From a checkpoint of a small multi-label image tagger: 5800 steps.
Rows from block 5 of a small multi-label image tagger, named by matrix and row number. Rows with one number belong to one neuron. Each number is 50 + 15 x the weight over its row's rms, rounded and kept within 0 to 99. All counts start at 0.
After each neuron's rows are labels from the 100 images, of 14848, where the neuron reaches its highest value: "strongest on" is what is common among them; "peak on" is the class under the peak. Only what is clearly more common there than usual is listed. The data: Sentinel-2 satellite tiles (TerraMesh). In brackets: how many of the 100.
# fc1: MLP up (model.blocks.5.mlp.fc1.weight, 384x96), inputs 0-95
# fc2: MLP down (model.blocks.5.mlp.fc2.weight, 96x384, transposed), outputs 0-95

fc1.200:52 76 71 49 46 39 37 23 57 73 67 46 84 43 84 52 54 52 28 23 48 41 33 52 38 38 57 49 41 52 58 65 61 53 34 42 53 58 51 42 48 68 51 61 47 46 99 54 58 50 54 44 52 60 48 67 35 32 45 56 23 43 57 37 45 40 40 69 61 50 53 63 44 61 66 77 22 48 52 34 67 52 43 34 43 43 31 34 27 21 36 56 54 89 39 74
fc2.200:65 30 16 55 71 66 42 41 49 07 50 53 35 34 28 50 42 66 56 57 30 55 81 49 61 52 55 66 69 55 48 51 63 43 54 80 31 37 52 42 73 55 36 44 40 43 29 65 49 37 46 36 58 51 41 44 70 61 21 53 70 61 31 42 51 35 39 39 30 74 51 85 45 59 23 39 45 50 77 58 49 48 43 45 27 39 78 68 61 42 52 47 38 71 62 56
strongest on: trees (90); water (65); main land cover: trees (42); main land cover: water (29)
peak on: trees (41)

fc1.253:59 66 39 70 58 63 72 43 54 60 49 46 72 71 36 61 66 61 59 62 80 62 72 25 50 49 71 49 56 45 54 10 35 66 40 59 86 48 42 21 22 55 40 49 40 75 84 68 74 32 44 43 75 26 70 52 72 56 33 45 30 56 54 53 39 59 51 52 51 27 64 49 43 23 29 58 65 59 58 62 40 42 62 57 56 53 55 57 56 51 36 49 57 32 55 44
fc2.253:49 33 51 69 58 39 47 53 36 48 40 68 56 46 72 40 53 51 36 40 69 49 45 78 21 51 52 59 47 20 38 51 58 75 46 56 34 59 13 37 59 55 35 70 66 40 47 60 45 56 29 52 44 74 48 72 54 65 44 69 50 44 47 56 69 39 37 53 65 19 32 53 45 80 65 42 49 60 38 52 30 38 72 56 32 73 58 25 53 37 39 15 33 09 44 38
strongest on: main land cover: trees (44); main land cover: water (39)
peak on: trees (45); water (37)

fc1.24:45 59 50 35 40 50 31 76 75 27 41 39 76 42 51 64 44 43 60 57 62 57 94 45 63 40 44 85 79 64 38 65 83 70 70 53 55 42 15 61 22 64 58 49 26 52 49 52 35 65 57 55 66 58 43 24 34 56 33 59 40 57 41 50 60 49 43 54 54 30 35 54 67 50 39 48 37 40 54 36 69 51 41 37 60 53 41 73 56 62 59 45 54 55 10 42
fc2.24:61 44 57 69 37 31 56 41 39 44 42 74 47 76 54 45 43 50 36 51 65 47 37 34 64 30 57 39 33 62 57 52 53 62 69 17 18 47 56 44 47 45 38 51 21 30 57 44 53 45 50 49 76 34 57 44 22 31 81 27 38 38 59 58 55 47 58 63 47 68 47 51 51 66 31 47 56 15 67 29 57 26 65 66 74 65 45 29 77 59 32 68 55 82 36 51
strongest on: main land cover: water (31)
peak on: water (33)

fc1.341:37 38 39 56 59 54 43 48 59 65 73 39 47 50 47 71 36 34 46 75 34 85 69 24 45 31 54 40 50 29 68 39 44 58 27 67 57 63 46 30 45 40 33 18 62 37 62 49 82 38 18 45 45 67 61 74 52 51 28 23 51 73 47 48 53 65 57 39 53 57 63 60 53 68 38 66 31 67 47 50 36 59 68 67 77 58 19 37 69 37 52 52 51 43 50 74
fc2.341:36 61 46 53 96 38 34 20 37 50 41 33 65 45 33 32 48 40 32 31 43 26 28 56 63 50 41 47 49 28 69 71 74 48 54 49 54 15 55 20 35 57 64 54 51 59 26 53 62 58 56 42 40 42 51 48 45 33 46 44 44 52 52 45 59 59 68 59 66 41 55 75 48 45 34 62 72 09 50 52 63 45 53 61 79 66 24 30 53 22 69 46 45 46 55 35
strongest on: water (89); main land cover: water (87)
peak on: water (87)

fc1.176:55 61 56 66 57 32 34 57 33 56 42 59 45 43 44 74 61 45 45 30 16 56 46 60 52 48 63 86 56 52 28 67 37 64 55 61 60 62 27 52 18 67 74 38 73 61 32 60 54 67 35 57 50 32 48 68 41 64 20 48 64 26 54 49 29 70 62 31 40 25 35 36 41 58 60 43 63 42 62 38 52 67 26 42 53 68 54 22 43 42 73 32 43 19 45 36
fc2.176:48 32 50 51 39 32 74 63 66 46 52 35 39 54 35 50 45 30 63 37 71 60 44 20 65 72 59 13 59 37 73 31 70 37 85 44 60 49 61 62 53 42 40 38 33 43 54 38 41 47 65 61 62 89 53 31 42 40 52 64 56 51 52 47 96 74 70 79 55 76 49 45 48 48 28 63 31 39 37 44 52 70 50 51 49 41 35 48 51 75 45 68 59 58 57 54
strongest on: trees (88); clouds (65); main land cover: trees (50)
peak on: trees (45)

fc1.114:26 69 49 48 39 47 58 41 61 58 59 30 73 38 60 44 35 38 28 44 29 36 40 48 47 12 25 34 10 77 61 23 34 52 32 49 69 47 33 49 62 74 41 56 59 47 76 79 61 53 51 43 58 60 59 29 39 59 45 18 38 39 44 57 43 33 39 45 50 56 78 44 56 62 63 62 32 38 35 56 39 72 52 56 53 68 25 51 40 39 59 38 78 61 60 46
fc2.114:67 30 41 52 74 42 47 33 43 35 18 42 27 71 44 77 59 54 47 50 53 43 60 48 54 70 64 49 63 46 43 68 55 39 79 49 56 22 46 22 53 37 30 31 22 38 32 34 37 25 55 33 35 48 31 60 64 36 41 59 46 70 60 32 48 52 54 31 29 56 44 68 44 57 34 81 60 40 47 66 50 40 52 25 47 26 52 56 71 50 50 82 19 39 48 61
strongest on: trees (90); built area (70); crops (70); main land cover: trees (45)
peak on: trees (45)

fc1.159:30 67 56 78 60 47 58 70 44 68 46 50 43 58 39 76 39 40 88 35 65 68 24 20 64 72 58 53 42 37 37 51 31 62 51 62 54 62 72 56 68 42 57 30 25 57 47 47 52 36 55 41 39 26 54 76 45 48 33 60 76 44 48 70 92 43 67 38 45 43 37 45 62 57 59 52 57 80 68 57 66 60 45 62 66 55 27 49 68 41 53 35 46 26 39 39
fc2.159:70 49 44 52 68 45 58 46 48 36 43 49 48 40 50 51 41 44 66 72 75 33 32 49 59 61 39 55 73 52 64 29 73 61 69 69 46 53 64 84 44 25 66 43 50 53 55 46 94 56 48 67 45 60 62 32 32 77 59 71 60 43 81 31 65 71 64 70 58 52 60 19 60 38 42 63 33 46 38 54 65 65 61 60 40 47 51 89 54 56 76 68 38 43 37 51
strongest on: main land cover: trees (59); clouds (54)
peak on: trees (59)

fc1.227:50 39 54 51 63 44 30 46 59 74 81 50 25 39 37 54 41 30 21 59 37 77 43 49 30 44 43 63 52 05 78 37 28 55 39 57 57 53 69 41 62 46 48 43 66 38 66 34 59 37 30 50 31 66 37 72 49 42 61 41 52 75 58 47 48 51 63 38 51 57 58 79 51 75 43 74 40 74 53 35 60 64 61 72 82 48 27 47 48 30 69 50 56 33 50 52
fc2.227:36 60 52 56 68 39 36 13 52 41 16 35 47 64 25 40 60 67 60 37 37 44 35 65 68 60 54 50 59 16 56 76 61 61 42 62 53 44 58 28 59 61 62 46 44 78 39 27 47 85 45 45 48 57 45 62 44 54 49 25 41 44 54 37 53 44 52 74 82 39 73 55 48 51 52 41 61 19 56 56 56 68 43 81 78 46 27 31 37 50 57 53 44 73 55 70
strongest on: water (85); main land cover: water (68)
peak on: water (71)

fc1.63:61 52 76 70 54 48 48 60 69 56 50 34 54 71 72 65 52 50 59 41 15 56 42 56 73 62 40 57 45 46 43 50 58 60 37 49 54 43 46 51 50 62 48 52 77 47 39 47 56 65 42 72 43 42 60 34 15 51 18 73 63 33 50 46 58 55 20 35 42 37 81 56 63 59 63 65 59 59 55 32 67 58 53 17 27 61 49 19 34 37 54 42 99 45 67 56
fc2.63:79 72 63 56 29 44 84 74 51 41 53 78 38 50 27 36 49 65 56 39 39 57 50 81 49 42 73 24 67 41 65 40 44 56 39 23 68 86 40 55 49 40 47 51 49 61 71 49 36 36 55 51 35 74 40 78 65 59 64 51 59 42 56 50 38 49 51 57 48 59 37 67 41 63 41 32 44 22 72 21 43 92 39 45 55 53 45 65 31 43 46 67 48 52 60 52
strongest on: water (91); flooded vegetation (40); main land cover: water (32)
peak on: water (64)

fc1.226:73 31 51 44 48 44 52 57 49 32 66 21 47 46 33 68 16 75 35 57 44 53 53 53 44 26 30 37 53 54 28 47 43 35 61 33 74 58 43 48 47 31 50 54 70 49 32 37 42 37 54 38 36 44 57 89 64 84 66 54 77 52 47 44 48 53 40 52 69 57 60 70 40 53 36 76 62 71 37 58 23 62 57 67 83 36 52 33 45 24 61 56 66 41 28 54
fc2.226:62 51 56 57 70 69 59 31 35 41 61 42 36 46 45 44 80 30 44 48 46 45 37 32 46 54 56 67 57 66 84 33 37 38 47 48 35 65 49 33 54 52 63 38 24 67 40 62 58 87 38 57 55 59 52 62 66 31 42 38 36 58 35 58 52 27 26 36 27 64 54 50 52 24 71 58 53 44 61 70 38 36 72 43 17 80 70 65 56 38 26 47 50 87 59 51
strongest on: crops (77); built area (73); main land cover: crops (49)
peak on: built area (44)

fc1.263:46 56 55 62 53 63 45 60 57 72 57 71 65 40 29 51 60 70 67 36 56 27 09 63 14 39 43 55 76 54 38 68 73 54 45 37 38 52 45 62 39 42 37 34 60 50 60 56 33 36 29 49 44 43 68 36 31 36 35 39 54 39 45 47 33 44 42 43 41 99 48 60 58 64 52 78 63 70 67 30 39 19 48 66 57 35 63 41 58 65 47 30 59 41 28 51
fc2.263:41 40 44 43 17 50 58 41 45 29 59 33 29 56 86 52 43 29 36 67 44 66 97 35 59 42 53 60 23 51 68 38 27 47 45 50 61 48 60 39 85 69 55 45 52 62 56 44 68 67 78 52 54 66 30 53 74 47 57 66 57 60 46 67 71 42 61 54 55 15 40 58 34 41 42 39 46 34 34 50 76 61 54 29 40 55 60 60 53 41 42 86 50 52 58 51
strongest on: snow or ice (57); main land cover: snow or ice (42)
peak on: snow or ice (39)

fc1.145:73 57 76 51 51 52 85 48 60 62 41 45 54 39 55 51 50 47 83 66 69 73 66 55 65 41 65 28 77 45 57 81 43 45 39 83 45 61 60 47 71 37 58 58 42 47 42 65 65 53 52 65 41 43 60 83 50 54 20 67 46 67 38 50 90 70 74 45 72 71 58 48 55 73 60 42 33 54 70 39 30 59 52 35 57 56 60 68 71 46 53 55 61 35 47 50
fc2.145:37 62 42 54 66 51 42 35 59 42 44 62 56 52 41 48 45 25 49 71 78 46 23 57 64 50 45 60 71 77 54 32 56 39 73 53 29 42 62 51 25 37 80 51 59 81 36 71 52 82 63 49 49 67 62 48 65 44 38 72 47 53 36 65 32 58 18 58 43 47 46 36 53 74 58 65 56 38 46 76 53 62 36 40 87 57 54 33 66 36 76 43 47 49 80 33
strongest on: snow or ice (58); main land cover: snow or ice (46); main land cover: water (39)
peak on: snow or ice (46); water (40)

fc1.325:87 72 48 55 88 56 63 49 56 45 69 70 91 59 71 26 69 58 30 43 53 63 62 44 36 52 50 58 54 65 36 35 50 70 42 69 43 33 57 18 72 54 54 66 65 57 67 43 60 56 46 35 46 46 71 56 60 68 49 51 37 42 60 13 56 50 44 75 51 24 45 56 46 46 63 80 44 49 70 48 23 59 35 52 53 56 62 62 32 40 34 71 56 55 56 47
fc2.325:36 27 65 38 31 55 31 27 46 44 28 52 53 57 74 38 42 60 92 72 61 69 46 56 61 44 72 60 57 81 55 63 45 54 53 49 46 62 57 44 68 25 64 52 40 61 23 35 47 11 55 55 58 42 48 18 55 52 56 48 59 50 48 51 49 52 39 37 44 66 33 47 53 53 51 33 44 50 17 51 63 19 41 83 67 54 27 55 50 57 67 21 39 39 36 30
strongest on: trees (90); main land cover: trees (60)
peak on: trees (67)

fc1.305:51 50 81 53 63 52 81 35 61 57 53 42 77 25 58 45 42 56 73 67 69 74 69 46 60 49 53 36 73 35 59 72 48 38 55 68 56 67 60 55 58 47 58 54 38 72 46 63 64 67 58 86 54 38 80 79 39 40 19 62 26 59 37 48 74 67 49 43 50 43 59 56 59 63 54 52 43 45 83 38 25 72 54 39 72 58 56 68 49 39 34 65 68 39 60 59
fc2.305:34 64 32 34 52 52 26 50 54 24 22 40 39 61 17 54 56 39 54 74 60 26 30 49 50 41 56 63 62 62 54 17 57 36 62 34 30 55 45 59 25 32 47 36 41 60 31 82 43 80 44 53 52 74 58 59 83 33 45 53 37 67 31 57 34 52 21 62 36 35 45 33 40 66 55 34 63 30 40 75 40 59 37 28 63 53 56 46 45 38 46 49 60 55 63 37
strongest on: water (79); main land cover: water (70)
peak on: water (74)

fc1.12:66 64 80 24 49 67 40 58 52 53 38 37 35 66 32 27 18 31 55 63 59 61 54 59 65 36 62 33 60 45 60 57 60 44 56 69 52 64 75 65 65 61 70 68 44 54 48 73 76 49 21 65 50 55 23 61 58 54 38 62 49 68 32 59 65 42 79 47 54 48 52 53 78 67 31 41 37 41 54 33 34 39 42 42 61 33 39 61 49 22 67 20 69 30 33 47
fc2.12:62 40 59 78 60 58 41 21 82 41 63 61 42 72 55 21 39 80 57 33 74 43 31 75 61 53 34 65 47 87 71 61 50 32 32 47 46 49 36 45 47 42 68 68 54 71 54 27 62 51 71 57 36 64 46 54 54 33 69 54 22 55 46 58 27 27 36 38 56 36 54 57 49 65 64 59 43 41 42 41 61 49 32 65 75 26 59 33 56 44 73 38 41 67 59 49
strongest on: snow or ice (97); main land cover: snow or ice (91)
peak on: snow or ice (91)

fc1.137:50 19 58 66 65 61 71 71 74 61 52 38 70 38 54 45 38 42 67 43 47 46 39 50 52 63 56 64 61 55 54 55 60 69 57 47 54 44 44 43 85 36 43 50 52 66 48 37 42 71 65 72 48 67 63 73 67 80 56 66 53 52 19 32 60 36 72 34 85 36 49 59 50 46 39 56 46 57 87 76 44 58 59 42 81 55 67 59 70 50 49 80 64 23 41 56
fc2.137:51 53 34 30 59 52 37 71 39 32 27 54 47 35 64 49 28 32 69 58 63 61 56 43 49 50 46 31 53 67 70 64 60 20 84 79 46 33 82 45 44 58 25 52 41 59 47 56 38 53 51 71 60 53 54 53 57 56 24 40 50 27 61 61 21 44 55 66 44 64 24 53 86 40 30 48 45 33 32 53 48 63 42 85 77 51 45 52 38 34 44 31 35 30 49 35
strongest on: clouds (74); main land cover: trees (45)
peak on: clouds (72)

fc1.360:63 68 21 36 32 40 39 67 58 62 40 73 68 32 49 75 38 44 76 52 47 86 46 39 45 61 42 66 41 60 48 58 44 58 72 57 44 52 63 27 23 54 59 49 39 54 55 73 36 15 58 40 70 66 48 59 43 47 35 53 56 25 51 29 54 41 66 55 52 19 34 47 34 80 29 44 61 50 66 54 44 53 38 24 58 67 35 24 66 71 46 32 58 28 35 47
fc2.360:47 49 38 36 45 50 58 44 71 49 37 31 42 51 44 28 55 24 48 25 66 32 47 51 22 25 37 50 41 38 61 46 36 61 59 39 34 29 45 36 63 47 53 35 38 83 67 43 75 87 35 60 54 53 60 34 49 25 49 43 40 31 36 66 72 54 63 49 41 77 27 29 35 42 80 72 50 35 75 23 60 50 46 46 25 55 43 56 35 63 46 25 50 64 55 62
strongest on: trees (94); main land cover: trees (65)
peak on: trees (74)

fc1.265:19 61 70 55 63 24 36 70 30 61 54 55 61 66 45 72 72 45 38 61 64 41 41 59 67 66 39 45 71 45 61 54 48 49 38 46 47 26 52 75 75 79 41 44 40 35 48 38 41 59 50 67 38 49 71 45 58 38 45 64 10 57 36 73 50 37 41 44 47 49 45 52 57 75 09 29 27 62 52 61 79 41 35 26 63 54 49 41 29 44 28 60 63 58 44 69
fc2.265:63 31 42 30 44 58 50 51 42 59 62 59 34 34 79 74 43 65 64 44 67 65 48 62 32 24 36 28 21 34 32 32 44 63 50 61 77 64 50 50 62 40 66 39 14 34 16 57 73 48 79 50 57 42 45 44 51 54 68 61 58 55 58 64 43 30 71 79 80 35 59 44 41 27 70 43 62 41 28 55 41 56 71 63 42 55 63 52 56 63 49 50 25 52 38 48
strongest on: snow or ice (76); main land cover: snow or ice (71)
peak on: snow or ice (72)

fc1.350:47 65 60 47 78 47 40 30 57 58 39 54 00 57 33 55 63 26 42 36 34 42 47 48 56 55 45 72 23 49 40 58 29 61 49 53 30 70 47 62 56 32 22 57 54 74 59 73 60 63 55 45 50 74 73 42 56 51 35 75 47 58 55 43 50 56 29 61 70 63 46 60 36 37 26 47 45 52 52 31 31 43 65 45 48 44 59 56 29 25 35 64 23 31 13 57
fc2.350:44 43 34 50 40 71 60 84 63 54 46 75 91 30 76 30 61 78 56 64 51 28 68 45 28 43 42 65 54 46 50 37 73 37 52 55 63 39 52 55 52 47 66 57 64 29 50 40 44 52 38 59 69 32 39 26 48 47 57 47 57 41 56 44 48 72 73 49 42 48 64 61 64 58 68 72 50 29 49 68 85 50 47 49 21 47 55 59 45 63 64 52 79 76 73 70
strongest on: snow or ice (69); main land cover: snow or ice (60)
peak on: snow or ice (61)

fc1.240:60 85 31 30 60 48 44 77 35 86 59 67 46 41 59 46 43 56 49 43 65 52 27 57 47 50 34 26 43 59 44 56 64 52 47 49 52 44 43 38 50 52 66 40 41 61 55 67 52 64 66 63 48 61 48 84 71 44 25 48 41 62 70 24 36 41 57 37 63 59 71 73 36 32 70 41 36 06 62 35 49 28 16 41 56 78 61 55 35 33 42 36 64 49 37 62
fc2.240:71 39 63 56 52 37 69 54 64 53 47 62 52 55 72 58 69 58 21 47 29 70 33 47 64 51 77 49 28 48 19 59 23 61 69 46 59 27 65 20 66 53 47 52 46 42 53 46 34 57 56 33 53 61 51 42 52 75 43 52 54 33 32 34 53 62 27 68 36 74 56 88 33 68 32 65 40 51 59 62 54 63 68 60 28 39 49 39 42 57 50 70 59 76 81 70
strongest on: water (76); main land cover: water (42)
peak on: water (36)

fc1.86:76 66 60 38 47 52 66 45 65 44 56 62 72 47 31 48 61 68 54 66 12 58 54 36 45 30 68 63 82 31 20 68 43 53 50 47 55 63 72 48 35 52 56 57 29 38 64 71 27 31 37 27 38 50 61 49 45 33 51 51 94 54 29 50 65 39 54 53 60 52 66 56 55 44 48 18 36 43 57 40 53 52 59 38 87 52 30 67 69 63 73 58 57 48 32 46
fc2.86:68 59 49 60 42 44 70 48 67 33 48 61 24 60 73 20 55 53 54 37 73 40 48 50 73 45 49 82 33 26 98 44 23 32 43 64 33 40 48 88 69 49 31 68 59 50 51 63 86 44 32 57 60 61 51 50 58 24 56 52 55 34 60 53 41 51 63 61 45 44 52 45 58 39 60 54 48 30 55 49 68 46 34 33 37 53 33 42 81 49 46 40 37 51 53 22
strongest on: water (72); main land cover: water (42); flooded vegetation (35)
peak on: water (34)

fc1.2:41 48 63 48 75 31 49 55 49 42 42 40 79 51 27 42 46 36 41 51 60 31 24 42 60 70 44 39 52 51 41 60 59 53 31 11 32 42 36 31 42 38 33 35 41 28 54 56 67 28 58 41 40 71 46 38 28 38 45 46 36 49 49 25 23 51 55 43 49 37 43 61 50 52 43 48 21 66 45 38 31 71 33 21 40 41 45 17 42 68 58 34 41 29 91 31
fc2.2:49 28 38 41 30 31 42 65 32 56 55 67 24 44 46 73 49 53 34 22 24 56 63 66 56 56 53 31 12 38 47 58 47 49 81 43 76 35 66 47 52 69 57 47 57 52 42 32 43 51 30 51 61 38 44 63 42 31 37 43 34 37 21 62 53 09 31 36 48 53 48 48 35 54 45 40 76 19 35 47 60 50 46 63 46 42 41 28 35 35 71 51 67 47 20 53
strongest on: clouds (68); main land cover: water (43)
peak on: water (33)

fc1.343:58 61 44 57 57 66 75 42 62 53 61 57 66 58 32 67 52 52 63 77 45 60 64 08 50 38 78 47 59 26 47 31 34 71 36 49 79 61 53 38 22 46 43 44 40 40 80 68 76 26 29 34 62 37 70 47 48 35 30 40 69 60 37 57 56 49 60 53 66 31 73 52 40 39 29 34 46 53 41 43 38 43 75 47 73 53 29 54 76 44 44 48 63 26 42 53
fc2.343:47 53 44 57 78 45 53 44 36 33 37 45 61 45 58 34 69 45 40 32 75 32 36 72 27 54 50 69 37 16 71 35 51 48 33 65 12 32 32 53 58 66 57 63 73 63 41 80 82 67 39 53 43 45 51 50 48 17 44 70 29 42 43 60 64 45 53 58 61 30 41 47 46 56 55 62 60 56 59 45 50 41 62 54 43 62 38 36 77 26 42 25 35 26 47 24
strongest on: main land cover: water (48); main land cover: trees (44)
peak on: water (46); trees (45)

fc1.318:78 57 44 62 81 55 59 33 47 52 75 48 92 52 65 51 58 61 23 51 54 60 52 66 40 52 46 57 50 51 25 45 60 69 56 65 37 44 72 41 63 67 63 71 68 50 67 58 56 43 42 45 32 55 65 73 62 74 40 72 33 37 71 32 51 60 58 56 52 15 48 81 52 52 74 72 63 56 51 45 31 65 56 53 45 80 76 58 46 40 34 81 56 54 51 50
fc2.318:40 54 54 45 38 64 36 39 49 29 38 69 49 47 69 36 48 62 82 89 56 76 58 49 52 40 57 59 54 76 44 73 39 56 51 48 34 48 57 46 65 21 60 53 54 59 26 33 50 34 23 60 61 26 45 17 58 61 57 40 37 56 45 36 46 62 21 53 27 60 33 32 79 71 44 27 38 61 45 49 43 42 39 84 67 33 29 70 59 62 66 37 41 44 45 40
strongest on: crops (68); main land cover: crops (55)
peak on: crops (53)

fc1.80:62 59 73 36 51 76 74 63 41 55 38 91 48 53 40 44 47 56 66 43 33 52 36 64 66 43 62 64 50 46 30 73 14 49 56 45 44 53 73 41 46 48 66 53 46 20 49 75 40 44 31 44 43 52 50 59 53 54 45 63 77 36 33 77 75 42 58 44 68 39 73 44 63 66 61 40 41 59 62 52 51 43 64 37 51 73 07 48 73 55 72 48 63 29 50 26
fc2.80:58 41 51 56 47 26 61 34 64 34 67 55 25 47 59 22 45 51 56 41 82 64 41 64 37 53 35 69 56 52 74 59 48 50 90 57 63 57 46 67 61 31 80 43 50 57 49 48 70 60 36 66 58 78 56 25 35 58 55 53 55 24 48 39 70 65 58 85 67 44 36 36 59 47 80 56 55 42 54 39 48 56 60 32 65 15 27 34 66 67 60 41 45 40 61 39
strongest on: main land cover: trees (45); clouds (37)
peak on: trees (47)

fc1.138:55 50 65 54 60 56 51 83 39 56 59 57 55 59 76 20 55 47 51 41 77 42 50 71 65 42 28 59 57 81 31 80 69 31 47 85 36 61 41 71 79 55 66 77 40 52 35 39 36 60 48 61 29 48 45 58 54 57 46 40 51 76 51 67 68 50 86 43 54 55 24 44 74 57 63 68 59 80 58 49 58 59 30 50 43 57 33 71 35 55 53 53 34 53 57 40
fc2.138:30 53 36 36 45 84 60 45 75 45 24 49 55 56 54 58 51 66 63 47 55 28 31 26 45 69 52 26 57 46 77 23 25 57 37 58 31 35 27 57 68 40 57 54 47 52 66 63 66 40 29 44 42 74 59 51 52 26 46 56 29 44 61 66 62 39 51 48 84 42 38 69 53 63 72 50 74 70 34 52 52 44 67 54 39 55 40 85 64 30 30 37 45 52 53 22
strongest on: snow or ice (70); main land cover: snow or ice (67)
peak on: snow or ice (68)

fc1.184:64 32 60 59 92 54 68 78 50 63 51 27 68 50 47 58 70 29 47 56 59 42 15 44 70 73 75 63 55 57 39 76 64 60 51 45 61 42 65 32 66 51 52 39 54 63 38 47 39 44 59 52 47 67 50 55 67 78 46 45 56 42 37 13 38 34 69 49 67 47 46 63 52 32 51 30 32 51 73 53 45 63 43 34 87 59 77 21 53 63 54 65 59 42 48 58
fc2.184:62 45 50 59 50 41 66 80 41 57 54 73 59 56 74 71 49 54 43 44 38 96 53 62 63 52 45 43 26 33 53 70 46 43 93 63 63 26 90 23 61 62 41 67 40 44 45 51 55 58 56 82 70 53 45 54 54 50 26 55 53 35 42 34 52 51 57 78 48 65 41 81 63 58 29 62 68 36 46 53 53 61 41 72 72 52 44 60 34 51 65 60 56 41 55 53
strongest on: clouds (43)
peak on: clouds (39)

fc1.178:39 41 56 66 59 49 58 49 62 63 53 45 72 41 45 71 83 43 34 67 32 24 52 49 59 52 42 68 58 92 50 49 43 76 30 56 49 57 51 66 30 74 52 42 69 65 33 60 60 80 23 40 54 53 57 42 39 49 37 31 63 46 46 53 31 52 43 29 67 34 44 42 48 51 53 81 41 59 56 43 57 74 35 17 53 60 63 51 35 26 86 22 62 39 49 35
fc2.178:34 55 57 49 35 37 73 51 31 44 48 30 23 59 53 73 25 59 52 00 37 59 55 61 40 55 54 30 44 27 72 62 65 29 64 41 59 37 52 71 62 58 41 38 19 45 40 35 23 71 57 60 51 47 42 38 65 25 40 50 39 63 53 47 54 35 72 58 52 60 59 49 39 41 29 57 81 33 56 55 59 53 37 53 42 38 63 54 71 76 26 81 47 36 39 40
strongest on: trees (90); clouds (84); main land cover: trees (54)
peak on: clouds (70)

fc1.71:23 62 38 40 53 57 37 51 61 65 54 53 65 54 46 27 56 35 57 56 60 64 39 43 55 67 76 13 50 58 30 11 67 56 46 45 87 25 56 35 58 56 58 44 57 53 78 30 50 57 46 73 45 33 34 31 36 62 73 70 21 56 49 54 42 72 59 34 43 62 38 24 58 43 41 35 24 44 52 54 65 40 58 56 59 44 69 77 53 66 45 33 46 32 32 72
fc2.71:43 55 46 68 68 51 43 51 55 47 35 60 44 34 64 62 55 89 48 48 51 33 29 54 43 53 64 74 59 36 40 56 46 53 51 66 40 48 44 57 74 50 68 71 61 48 35 41 41 63 55 56 33 55 18 74 43 48 41 65 36 33 78 57 66 46 38 80 63 10 55 81 39 25 64 21 45 47 34 34 31 35 27 44 35 66 84 52 52 44 55 65 34 67 43 49
strongest on: water (77); main land cover: water (50); flooded vegetation (36)
peak on: water (63)

fc1.215:88 64 56 67 85 48 64 39 43 46 75 56 90 58 67 46 56 58 21 50 48 54 49 61 36 38 48 52 46 51 36 37 48 56 52 58 46 43 65 32 70 72 62 63 57 49 71 61 57 45 47 34 34 53 73 61 63 73 44 58 32 37 61 25 50 64 59 70 45 20 52 72 46 42 74 77 62 53 58 42 33 73 49 58 53 72 61 56 37 30 22 79 56 65 50 54
fc2.215:42 46 70 43 40 54 34 28 54 17 50 61 62 48 75 44 53 70 99 84 59 78 56 52 47 57 60 69 57 87 50 69 41 63 57 42 38 55 60 50 64 26 63 47 52 64 30 23 48 23 34 61 45 35 42 31 55 44 64 44 60 59 51 51 58 44 27 53 37 59 33 44 67 65 41 37 43 64 36 54 45 24 43 74 77 43 37 59 65 57 63 39 61 34 53 34
strongest on: trees (90); crops (70); main land cover: crops (47)
peak on: crops (42)